From a checkpoint of a small self-supervised image encoder.
Data: trained on microscope photos of single blood and bone marrow cells, 194171 training examples, 2.6 epochs.
Rows from block 6 of a small self-supervised image encoder, named by matrix and row number. Rows with one number belong to one channel. Each number is 128 + 24 x the weight over its row's rms, rounded and kept within 0 to 255. All counts start at 0. Numbers have three digits each.
After each channel's rows are labels from the 100 images, of 14976, where the channel reaches its highest value: "peak at" is the part of the image that holds the peak; "colour at peak" is the nearest of a few named colours to the mean colour under the peak. Only what is clearly more common there than usual is listed. The data: microscope photos of single blood and bone marrow cells. In brackets: how many of the 100.
# convs1: first pointwise conv (model.blocks.6.convs.1.weight, 640x640x1x1), inputs 320-479
# convs3: second pointwise conv (model.blocks.6.convs.3.weight, 640x640x1x1, transposed), outputs 320-479

convs1.199:096128161119147112129124127093100157105134168103130172141149147097108115122169117138149138119119128167113138160128128195108123143198101151141074129144146137123093132156154081075135174143131107106122160130113122145127115087097091132097104112134135127133123115141152117131129099111160112140146100091108134141132175110154156102110115170091125160126173104142165148165103148150137090118110152082144106133138139118152125170156111135137136134115081176148135131151122119130148147132111147
convs3.199:139136134142157205128161146111088134124181140096147162127125105143174124127110134109114170144161127112107161126102156103138083110111146116118108132151155116180127130140130173156094109134168111124098119163126171134116128143119112133175111103119129088134111132130121144139130095110119118129138132125134097188121111135101108105107081183126112093133121164111147148134158111148123132118150134107129156128090156119120123121135170126131137131135122139126159120131173132161151121119142158
peak at: top centre (91)
colour at peak: purple (57)

convs1.573:120118126151110149118148155123131151126088158132126139154107142122083103087144137119161156141150143118138102107166137076126144125129130112141138126104141129137156141138138173118111135152137096102161143120103157175125143114130109143146104102112126154095132108116147121148141126133102142125110148211111125124133128123086131139081128116104151113112108136127128154100119137108128122142168148156147145155072134112158121062125097121134124114131166076158121133085111152168103149163147104
convs3.573:121146155144143147108110140154099145145146100129157130138128184126105140126139119109139084066146120109146075129135112094098145139139137173181099121123123143144088117172141084112135108124064122122160157120138098109093148101156120139161124130143113152082130128146107114108110119195132136132190113114125138119132153132120079128205147119119083146161128153133164159147105099132132119146111134114114100138102129146103149113110078145114130146105134126157129102073126139113118155086153119
peak at: centre (76)
colour at peak: blue (42)

convs1.170:131141112124131150098150125138204127116129073107109101139148175119128099131118127143119070132130169159145102158095131164117101131131116118145135118101136124111142119100120105128108153157140111113143132111066168121144115160105116125145147162150127142126122151134110144174133155144125163154100148105147113071122140146094144141133128146174142101146126107111174126109067120147125162126133111081124121152136141124129104165116103140123091130136114119089097155169162083098153083108126123
convs3.170:114104112133147115115117181154095142138124141137161102099147121138139124129161134123095113133151133147112142088096129151073107091125105180164080131144133125183135132139176094137146081137136096112083131130122118124155141105136133134151117172139108156117092127169156106109119125113183121144148077137135138133106140144122154153127146120151139097103130151089162133133113131151120173157114093143127151130127082116109083086136149150126142140131188118089127105173149132115136130112151198
peak at: bottom left (32)
colour at peak: blue (34)

convs1.332:134132136100150142140130130148101138142167153144117161123149109110082130135126128158141160111135124163110107098113105121098162145177132121167128130137139158134129129125132112133127096135144123160092138136161126152105153113107098154133135125114164131117109128122136123133129076114181123173132111136150123122122123091144109166120137127115073140129065099172143091167142116167098138109175119079118105131123102107111125107107093122140117107103150120139127075109106106145142139126097164
convs3.332:106128080179105113123157178167133154110117116148150098125171123099144178137142136128100093124122092140127098086116140079064124132130103125128153111144124136121138106100125128157191106142129134163084158139069139110119089131078122148177135115133158178123174083155159137133124124086173136162140120163078098145127153133125161154125107111091168147133180088121124155085129145149099099122132096145140134141161116151134156106156150149140125128129152105122099085122105094140113125123115092
peak at: centre (95)
colour at peak: blue (60)

convs1.347:140118154169135159126155103135156162145101107131123098119178125136162138139100170176098123079157117144172176166097076164129133095097112105145099135134147116106115114173079123159136146136139122163122097152080144128113109149147159096123123156140121132114148125081106112124116137128157144131155110080124137130108093116135134132103110096116112130135091144134109133159105123133120154133131122163125093145109161101094097108162129129131089166130104162180077101132158134059151060153120115
convs3.347:128146073107152093167147137115138100193111149136149084137131094129152155147139081081134135110113124109128128159133100118139086132143134140093179137192131112130147116142071152146115090116111152113170119147123117151111117114125108115140098119152126134117145144124151127157140088131124127134112127151125131133145103137097137143142149133101093097149096113108126114100140137091134090139076116143131118145120119160107124116111130105137097138115140122128141110155131121119108103110135114
peak at: top centre (68); centre (28)
colour at peak: purple (66)

convs1.407:127135126123143116135143170137186139152083120139145118143128134183114106148085125102115129147152133165140106117098096094104139130175115154097128149102148119103110112166150079113095092153093112122109121123114163143131169119129179091110171166133123132068083155128140147112145123091109147134128115124117131119173155102105117117153125098048124135150151076129155175111151101101104123143098111143173082176147114117155115138149113146162146131111083108144111106120124098106186133144138103
convs3.407:134116121122120098114108103100122066165090137112140099052130140146106135101129127131089160173121146201156129108139144133145138101177145140098094140121101101123121146123108102124137087092140171126175137097197120122133127127098124147146133137112139095138159138094113166107145113105131118107151140113097127134101115136107164132152115118133148126122131151113141143135145111169135158171169116106125114114130111107118131150139129137100135151161113110147134161143118151126155133148129107
peak at: top centre (96)
colour at peak: purple (56); blue (42)

convs1.431:127196175097135109122121165095168130120197154138142127153129129115111153182106118095142156131097079184135097082137157130111104113131146085107096131109127130102141124149118098075109145099121120144089139137095128133158133113136112170179118154159152119142087130124139135153131116155146158123144148144168115131133148146078126123135111130159133097143130097113060149139137088140137054151144173145082128076147149109084124114146141121112127115110127137141142115108145131117164153138142090
convs3.431:128103085137137122096107121137127147132116082146139084145153125122068135122148087148085097124118092119125122074107130137113137149108148110128161133130131122099107120124098140121159116100113153104109140131126119161139149136119106128107174100106106137132146167094159159121158089155149146089119144150137116133093131118080099118123175140117132095134134160125098131111096118124118093132138164165154101139143139120114090104086109162107107081174183126102141128126108114087103112184131106
peak at: bottom left (83)
colour at peak: blue (38)

convs1.265:094135110135117120177128113078096129105139136156112109185171122096127102129111120164133088158134148133143138120128113120120119159115118126131155127111080131095129144153134107167079092106098146134118158166077132122144126142141161129133110137128123137147119088134123114135119106131172068115077117135083158126154114162104106111155066110085163152116102131197148124078132170126132116089156166140141116108116124108121131142127161111093137127138101096133113087115077089104142119113174112
convs3.265:059144129117139143158133135150143117126140149126139118115086142150127108138154127139112108116132154168113147093119119111099145114104138167097134118128100162076150136118156141099138116104104125191112137112151161148108148118089142101139119141157112120174123102123090139165096124092134124129137121121100132163079131090119123102153130141134113091135104111137115146100108125142071141099160140095138184139097185115118124128107143089146161128105148159155128077124126111127099140100122156
peak at: top centre (93)
colour at peak: purple (63); blue (29)

convs1.46:096092144069109080104132122193100110107080139136145089160122136104128144108109101125156124140140130140116128154178091150121102132119128118111126149131161108165109114114129119129142171132130089132147112126110124102151142118136137135143109117129124137126141119102134146140110118118123162134162138116131092120095145151130154092123144107135148099112163094150142120146135175157142121128107116200103074133146134144083125078129144093102123099102122087115148121124107058126135117106150174
convs3.46:156130143138133123132114138104129148120104086137110163111125105107168122097160119111121112144125140142136095147118136109160093125163153115138118162104162182127108193101100169126146136129122090101125150117077159134112105072105126150117089141155112103156125164151106134113158158155129161126124170154148163104108139125140135148136064111165124103149136125112155119113155129128147102136150112106143144113141133095200157092118135122077085126082107101152091108134162144167169074124119129
peak at: bottom left (67)
colour at peak: purple (73)

convs1.509:138141128131118125116142122100120140178144135144135124135120094097108157123126143099147175088100107121132123138134145134105134165134104162121169131100110160111141070136149106163116138167139124150140140163142105104133111162168115136146146139145143167129132112137101109108123107120152138081160082165092129171153092156118149123101157141110107137158133105089111142131087157158093153161076079124132156137119097119098104167135132142101172150150129121097129129105120135125126083098169107
convs3.509:126146180103130122108161105139156108169139163143119159141138143114103070133161113133145133191132158127144101138104147097124126147148090096119124109135129157120099142145169058105149159163157149183140064100106115110142124134143116129137172156131080140144093092081147102073119128100136155179103093126116137129150101125129153118109131134113121128136156108144102161125123110172135122154105140136163140118137130128157106136156109146166098093096139129117119139160090120150137127115127068
peak at: bottom left (33); middle right (25)
colour at peak: purple (47)

convs1.436:155083119110122113108118162143098160126106115144096132090126096090130118127107121131081124140136128135110151139145116137135098145144077134143137123100128098129151171143114095143092097151083141137165103146100088104130121120141139123098098106135152079106079126119118124140141083136131122145141109079165093158187169123144098130165135106142113119123134115151183145106144124120131128157125113097149129161115164153144140125122113133144163133141154090125082109167142110108129111100115154
convs3.436:089123136137124123157094142117125101143129098139126132110139100122098127073116129137136079132195108113144085150164134144115164093122143100112104126122104135117141135148118149107132155106136148077123169147114096147139157141102127168119114175132130128103088118149124147121097140140111103117144122106106150142111128158117127144114117143105161168097182099165115144132117139130151138078090111115119126140156108151065107086108154050148142095100130147149168134119139146129112118123107095
peak at: top centre (97)
colour at peak: purple (43)

convs1.192:135128146148140164124157103081116116139116138156139115099171114099102110137168097113187127110150176097153094120149114154126148110117107117129090093105149122133125176141080145117088157136070128099129104172117128138152072128139144090167092109076111139125110122160136089143080123104084133149120128148129096169108157128142078136103134114136120114183133100108141123130117182158143104144131141110113048178128147130164135145105132136128134139145144132167109134142136126086193125159129125
convs3.192:123131124160144122150143099136110128091130129108132146103102151154144106121113168099151159155163135148142107118135135158118131123139144121065109113122113100097083161157104127106119117173154105153079089140158145154116088142120109093122159142168095172112162178125107171141143138167080135111129161115161137155110161179122079100115133090125115103098113136133122093128131127175113143165111124150102135108142106097144126151127131141150139110071114116133192142090134133138115136119138144
peak at: top centre (50); centre (47)
colour at peak: purple (51); blue (45)

convs1.466:140138094140128180079089168114104100102076110127172118164183158117167104101115122122127123093115103132120168155149141141126136123115077184109124102143107159100168122101151117170134174094122151091123132080139113134103124147117147138135131138109128133099119189115117128151116094140131133132130065144150147113131153120106091115115153122140145139147118131130129125135121125128121118111120138151142150101143137121126139154116089126136112102138123137118136150143171126041098105157094153
convs3.466:092122118165143122129139130149132150126131100125102165131102180118138126164070167119124155141112152175118124162157143146185093116115152098135109105102128106086142125142151104136107148110116164163171141133111068113117116138166162094085157139130136119160134129147130124092102085134137119119140161114108093159128177124090137110103157160117142134110182127089175119131138131149096123106140155098095154132130139136107141147140161096127141141112133124144142109158090151127112113076121078
peak at: bottom left (49)
colour at peak: blue (49)

convs1.353:142152152176095086176100133113120133137138130120150093150121108120120134107121140100113098095112162191139120173144126133127143098109117087134128136115123125141149118180122152163107121120067145149100120149157128143131116128141165124151146128134091081139166135128119171112127095101115097091091120153143143136131107185133107167153127137114111101137125104162167130137071127119089156125158178140123111108134139078143113111138089120139139184142172132159115096150090084094068152114101111
convs3.353:110173109100115103126110156151127131132129114136107103151163118145133135100126120153102140129139118144071093127088134122097168138099139156115131136111105126134118144105115131135124076148151116147159126129104147153177077106109092082126161129154139169144168190116097161165110121106124089138165136122142142117133101123138090135105155120107105102160135118129135181086200091116109151124143089101151143110146098136112108082128094118170147138142142153157128137138126137137113154171145108
peak at: centre (41); middle right (32)
colour at peak: blue (53)

convs1.320:176165109175184129166094128115185100130167165126152125191109132143163093125140132093144102136156094115124113194182094106142124110117157128134129160144116141127151087096130097148109135123127200154091123128111135124130133123110125150111119132116167135118103144132127108149121109136109112140137093157150123122145146099153115147135144156112149101133081107120130117146083120148132107125154117125113139159131153120088118119126136106133098143121132098074153128107090145093152134123186123
convs3.320:108156132154175143127139130125134140137155136119172129141137112130106127144174151130132125136126116123175115114168169135127145140123091164176110135121135137135127085139149169126144113171156139071131147122165163134155113127098116118134127075123098122106106154153090136133118098094088117161159154102122092100128133136134167154101129171137126169141154151063151135142133163086153140129129145111145136116115113145132117112136132160140143141084135123151125125153121087121118100112120055
peak at: centre (63)
colour at peak: blue (54); black (31)

convs1.129:111124140110089110147125147126133137153107089125121149153091135134134131149127090120126124178123099124117125165116149123169114120094147123166147154098133087113116111121152109102134167123117114082174126084137178130124105140100116095125123115126179108159145114094117146106149118128136135112109124155074112120072146147150112144122164115169158056105157086164127141114169098158105098152118157122117151159170162130106174090149099111083158131075114109131107156131093130130117116162105122
convs3.129:160158154138186141142124141132134154118139077131110162176137142114144170135109149168155127103155145128151150166082124149166130134141109137153119154140169123146129153108140142142089131155121133124157095143094121100106108116143133147132126165154148179120132079119157141127093204137133156148144095121126152142143101138153149179145111135117107150158091142113170099121153112148160111137088124134121140123107191165140112156171136113137146155111098118144144166115133162127154104136119148
peak at: bottom left (78)
colour at peak: blue (54); black (25)