From a checkpoint of a small self-supervised image encoder.
Data: trained on microscope photos of single blood and bone marrow cells, 194171 training examples, 2.6 epochs.
Rows from block 4 of a small self-supervised image encoder, named by matrix and row number. Rows with one number belong to one channel. Each number is 128 + 32 x the weight over its row's rms, rounded and kept within 0 to 255. All counts start at 0. Numbers have three digits each.
After each channel's rows are labels from the 100 images, of 14976, where the channel reaches its highest value: "strongest on" is what is common among them; "patch colour" is the nearest of a few named colours to the mean colour under the peak. Only what is clearly more common there than usual is listed. The data: microscope photos of single blood and bone marrow cells. In brackets: how many of the 100.
# convs1: first pointwise conv (model.blocks.4.convs.1.weight, 640x320x1x1), inputs 107-213
# convs3: second pointwise conv (model.blocks.4.convs.3.weight, 640x640x1x1, transposed), outputs 107-213

convs1.580:168147163151196108121129132132116120142143151153110192139139071183094127132131132092129203109105186157202064095157133199151158133174093132068105131095120108125083091127101123091136165059082102150154132166138153107142221093111139111095145098130082144130118123092164137169110099127170154135124096198140083083116120143154137
convs3.580:112119154133109106143149175158147102157130136119106087124198145182178081143157087142065100145156154092133090168085147097138144137161120093227064121085142119127170095157169089147152156099126115054112045174107085154107117157188116082117126125168098045119115111149087116091149099105112146128114092134148141083124170125100095
strongest on: cell type: lymphocyte (59)
patch colour: black (69); blue (29)

convs1.356:130132124061161070147119188109197132137131113111111051137111102104100158134143098115171133173090181125110109113163134127163141172090191171154081115122144174154121143162101091159108176111166109146087102151142097130149113092127134105126076085119146100127094121101126099143123146126089131122120135101141136191132181095120097
convs3.356:115107154142135059146144094104105091144140116129123113122150075160089080155114130102123165140123070159196134081144158132141172126153153160188123038106118114137161128148121114081113171146127083103093121089104130158137112104113136079119122112080133154070141134142166139119059085109165106133151153113087108054145080131168074
strongest on: smear: peripheral blood (49)
patch colour: purple (77)

convs1.600:159134099083161122139137107052107133075149162214075104084161145139079203145118143142103131160150149154204124122125112126128098189094148167125149184141095123152046130103142096117153092069086123092146103157114036113161136145125130113119114085091139141157098201140090130114138195207122076139126159156176210084091115102146103
convs3.600:114069159160133147163163173144178140146057088066175101092087182174077171158138098140085135183143146114151130136210161157180156117111095140122137160130116051146155127065140123139184139179129198143099096130109148164115112187087161109130094141213129137044104103056174131147118134153109113173158096122152108091165074176149122
strongest on: smear: peripheral blood (39); cell type: lymphocyte (36); cell type: erythroblast (35)
patch colour: black (30); blue (28)

convs1.321:118149118179143130075096141124152137124143120140108132121113161109122082129128168187114189176122123142183108097160141152181144142090050136122097136157085184111101093153121127102139102081097111146119150106108154147126208151088125143052134081126114093174142105091149120106078122129159059135112089127082150119154164108114169
convs3.321:153158127116185129135162099151100105109128136138103138127151115119131130159197189102145128119158139131124107159152120061142163170214131128167070103117133177160123194129111082119148117179151156085159075083100047148084090081131092152140163141068137135113111126140186110183128164168088099178153157176120097153204116115119163
strongest on: cell type: lymphocyte (59)
patch colour: black (71); blue (29)

convs1.216:096174151126173077161147107118084135182136174143131063146103144169104161143100086106128155131176146121165145179111196123116091194144161133105050057143088121170119125153105125113106096098090100129119073096141108163104161198123126127120153099083118068073091110119203170063156120172114068105129124072103120123162141129064070
convs3.216:124053188117126141127133110087135124105091113149099139169157083154073101097174113154119167129087158130177144148144111122147098124138049125112180123142109112137157121109091099103100109149134167128019143132151152112122181050084142117121169061161066130120172125090146104155121194129166113170144178113113058107145136092087092
strongest on: smear: peripheral blood (35)
patch colour: purple (72)

convs1.273:126136176130168108131125155144087092121111117129094162115196137103101131084124124163134132094132145118051201182123099167184111101142090153116149064166156140122127110174139095122109103121127104092136125186112134206160115073069171077203110105147173142133109131101085148143089170105130121137117158162110177139137086181115145
convs3.273:106155112148136098142134130149154202123103068145111124195100130131174146101157080115075126073147114149090109104098110111067148156091119135106139106180145151106133082140146155109116157131139084109111109094142089132119149089166111166134162114129093160155137074080154155158162159151109082148082114178088118099175119082200144
strongest on: cell type: erythroblast (40)
patch colour: blue (60); black (36)

convs1.108:116126098086155123105122104187124161110058164123153143112194133071111178128176143157153147078150128078194100088095139130141180115170128105156118088141123228138151148159097143153141166142086081131106119054139157162116160090120133102172054111151092203151154142125162130131135180120141154098130090119122068086138146076125114
convs3.108:113145114129083109065059075136133144079123132132133129108089122091154099171172120116162143061077156119070132146117142109114200076115084154094121130163123104166119141126128089119156152142153125113117171132198106145155128117216155143084125105107105093163157070081151094132116134134127202122115165133147154110127129110120091
strongest on: cell type: erythroblast (41)
patch colour: blue (27)

convs1.531:093107121150148076134166175099150082139103127087153097161145085161188114115083092109146115146115154104150167131104121110124107148152107192114152112183159127124143119094144173079148123182174124095145096115102128107055160163146169163137104099101177114101187108132122138104103106111111119167170102112115134156128120090169054
convs3.531:162172113127152157174180125127138182132111126098150107116177105113144187172147151131154124092175095201163114155140128157132180119147102159091156096135128136104096119103134122135126177147111167148185137125158067113210120086122109182140163156165147145148127152101096119081122169087144100148169173149143071147137109140196122
strongest on: smear: peripheral blood (43); cell type: lymphocyte (35)
patch colour: pink (50)

convs1.151:124096131077158146087182150053101125102145117165130127151097098141138138118073121146151092146065154097139102155150112099085128116162147103163105146157122104123129197090122116096106117177098128116100107139162098175079084155126134178147106163077143154087107132107158111111137091092058144095122088107129142144128092148118151
convs3.151:215179149174133153149131142143069143109207190166103139088154167127114114131065118132161121107077114173149120093208143142135124110094114167118103138137142078140152133084085098151154134140087068206162117128150190126131107104141149096138090188114104190098165160147103163108111112148152147158086135037121117108124131099128071
strongest on: cell type: segmented neutrophil (40)
patch colour: purple (74)

convs1.492:171136083117103152053086148124161179147090093142156153150113083136117062162161104157155124123084135036139136118101145092198067112137151145128091094136109135199132154149157137156171135157094117135157116143194118140054093143168108121126151142096139178109100154120087128139108119108167140117103095095140121153129106145152084
convs3.492:143159087104118158169124081123115075134100064122181097111071105202122142076147167072207143182086171147134100153101088140099148143148138088154083154142132148106061179120186149128125143154126097153143120068154164125184134140151114126133135079090124124158177082128132106100122154136084108088152130144106145160130146145108093
strongest on: cell type: segmented neutrophil (43)
patch colour: purple (77)

convs1.145:171116123146155102138150121173115113104126176156121105127122172148150097101097130150124122112132131100155099141148120155095185203092187135123104203102100147121132142151190110154124175112128078172133092092126075108131068149152132158088178101067141140149113121076106087099124164162074076159131157171119120113107101115071106
convs3.145:113117163129117154091100139141157124179158134193113150085081144075164162187211175130130108093111098145147181138132107122134155111176144103096111176163150116160105089115059126169099123142135105077119129128148114147154192042098151094167144167131054129134092068085106190110226153108159161085076161132092127131073145091086175
strongest on: cell type: erythroblast (44); smear: peripheral blood (40)
patch colour: purple (48); blue (35)

convs1.615:139129133152147102122138190160137123112187154088151103101105181174090152181080123103122129173142110118155085152127145111098082161122125135141152094165117149127089099126140132139154094063181139129076049149147123162128182117077122114108120088091124123069097153101148113202127156147122205083131129123147151123110153101197133
convs3.615:105071128173090106142128071100157164105164106165116185121144151084146144110124167177126145105149131095134114095111162156128075109141082095119128109114151084087128033149186045180135162152084186136111093124123147101134067092126191168131112104140141087137092117139074130134126124100102159119099145116176136165139150109172131
strongest on: cell type: artefact (25)
patch colour: purple (65); blue (30)

convs1.442:094143147109102065109169116114086166093103143131111129105127164091165094177181142143086056160155127086090166135095127120144101094143133211152080135129165095112212067129076149183162105099164130086073085169176066153084087120078111158145171112155127132147160126155149107115152081122110131114068149087135086200104146119116156
convs3.442:073134183144146113140185105140198124193112107163094053144127136113102075118116082166131114102094148129154079148157183171118106129178102138082159092176131136164189099085135109097103101122081130119142180125141087150082156082152183181169177170099144133133149097100088123207110186143122120120132142123094094017107120125123132
strongest on: cell type: artefact (30)
patch colour: purple (57); blue (35)

convs1.426:158122118141165074146138183158100049131138165140132083192145150105112136171078117116141141158107153115152116124112128184129173156128131200115105065140162106114079071153133120101059119090129108174050117148163134124093197132104220164165128108145136092123096125114103138108127104119103131105148085109221135154108106095176129
convs3.426:101127152103132111097054128170099138201172068159153129185100115177140095100139095105117083138116129160158145137126125140152118100132113179117144111148167094124098065108120158086090121130118038101084156136164109109167064102125130118120106159150104158150116098117130070159112116076168191113151046220090150156055078080134161
strongest on: cell type: lymphocyte (38)
patch colour: blue (51)

convs1.47:137113175098153112185119104109142118119102176177172092106097164142117125138144146116119118181113122147178122116086194085147078137072120101124052109070192101144132146151185120091128131154138092117140106090120127135118133189124111198059089154108097127150125125156118122131171147118114115134155135151129135114137160110126096
convs3.47:171090180123091105197091141147149129130179128078159064126093119088085095109123150114186124106147121156098144102171132144130170134106129112141124189160176168123093101203152126149131140116168081157121091149116049117154120157117132138137111120146141116159158160168093162115077110142058133110199154141093137127046110146148112
strongest on: cell type: segmented neutrophil (57); smear: peripheral blood (51)
patch colour: purple (75)

convs1.541:156089105089076137094152165184124165137171141043113139126088117091159155058146134146130151080139160125109129116151103090092148134105155161154086099091190100042135149143109139081130098155124144086106140140150109123134094065171149139158128103157157155152125167104141112086127173091142113114151162194126108118204135114145176
convs3.541:097108104122104088074120166111170118161105130137133141138082120103125109157174136113132126124178121123148137119154135127108105115133148131114162108128097129115088095062106174136080176133121145113129101134128151148112126150151149163184141171084086111139121125128126110102112112125102119179161104105179102107082110062128112
strongest on: cell type: erythroblast (38)
patch colour: blue (56); black (37)

convs1.434:149161098162153199131122133150066141201140141098094104074086108141104176155161174094094069102103128156120095131115149151159103095090140113110125127165158154157092139108161108114125176113109186157115125148102166168157090096130113116135058174151138081151131092122105095131124188097117144094156149115153090161149154052138148
convs3.434:168047098093163167150124100152172129109126078125123091129118115093155116099111187098156146136124114167159112118087114104147116078175127125089111166109173139099136060126232113166148097169123101180152147072128114127159223122131148146153085114157139078106122097102158212129162086113154046141200114136137122203115107072075127
strongest on: cell type: erythroblast (40)
patch colour: purple (47); blue (31)

convs1.137:159096114142088149144121130131191110135111114134092143095106088108149116105152188153159150174138119122123098129162133109138165130118117124138089114103134103141110113114041137089103118113159119212143136146135083129164112125107091128150162139197175164178120112178190097164152137130139138093119145030171097121171132064142141
convs3.137:146102113130174161118171102147123080103078095094104078067087078025134130132118140138097121104176105056181172106153191174174153119101130082072098133148169076132100181203124070067085086103192129111120156153110111103175095086083106149115082100173133171098089148111041077118074149141098105101138144187160156146162160098108167
strongest on: cell type: lymphocyte (48)
patch colour: black (67); blue (30)

convs1.251:147153166127111105094080136165153131140144145141118133068158113162208075130145124132102120140138127150139140130142061146109182038177124108157178113158091089104120119165152135142107129141147170165129255133105143118106118101093162117117164118106144172082092108157142172132122113156102140144131131140111154145114088090190146
convs3.251:082141171145135143162121073146160124127145160111114121065091104133104085130094087139119078120171148121145178180123134135115193124158126127116139121044168095196173064099114135163165148162166132149157100165136077125124201075133117166148197125186137153154164187190167099117105142117199173124169147153118152158050126107186115
strongest on: cell type: erythroblast (70)
patch colour: blue (66)

convs1.169:136107142118146141114130125132115079071136114126099128146111202166121125155099153164167157197171102161107062154168054102149109145126094093167113100146139091104142123190178155144138141037123114162141107153092090159121108081109117170151108134180145158109091129171168127121224095139164091106135111140122154139128166074148113
convs3.169:144167174084138136135120196151105081153090085076079145141115130145103086138159116072132122122142164179100132132123127122186163075148139140056151127188148170097120088119115183066101116123116153062135137205063108123144126145098186141133136125154126127130146093119186141121133127140099084116085107133126137139115152173070109
strongest on: cell type: lymphocyte (59)
patch colour: blue (63)

convs1.194:097121106086151126134049195118127105150172134085147103208122090112174128173131112152071151105153145162152156125116143103134114129114156124066127115072163174108133097112094097106086132135125107057079165170140123136147096064137161102171131164163132045059133076129158159151147141088153138215138065136124127152122090154138121
convs3.194:216174147131157114177102097109130141103151145170139136130129172105148132148047154076081098128084113156123141051170168119022163116188140105197110097104127131135187113072125149124160117151064068102094132117142148126147096089141171081125167174132143143148152124102154092093126150147120122095122136139120148129141164158154114
strongest on: cell type: erythroblast (55)
patch colour: blue (50); black (34)

convs1.180:126126128126086142085122140164123187177135109172146094152163091154143175087126138109097099094107148123107161164065136100146146155130170122137119095133095140086126094101172145150195101162143108136106175138118138137087057131199116079080136201101102119160160131145158104126119060110114190140136130147065151088142145087086110
convs3.180:093119160145093087103093167113112112102111057068126150130201161128095137165045085129087147081119158102124084165087116148057151074128137137103124254139093142112115075103091116118141156147154071099098086188149117113106088134092181159167148133081130136108136102116176102148156103105096171137148141118130173139099108081123104
strongest on: cell type: segmented neutrophil (53)
patch colour: pink (50)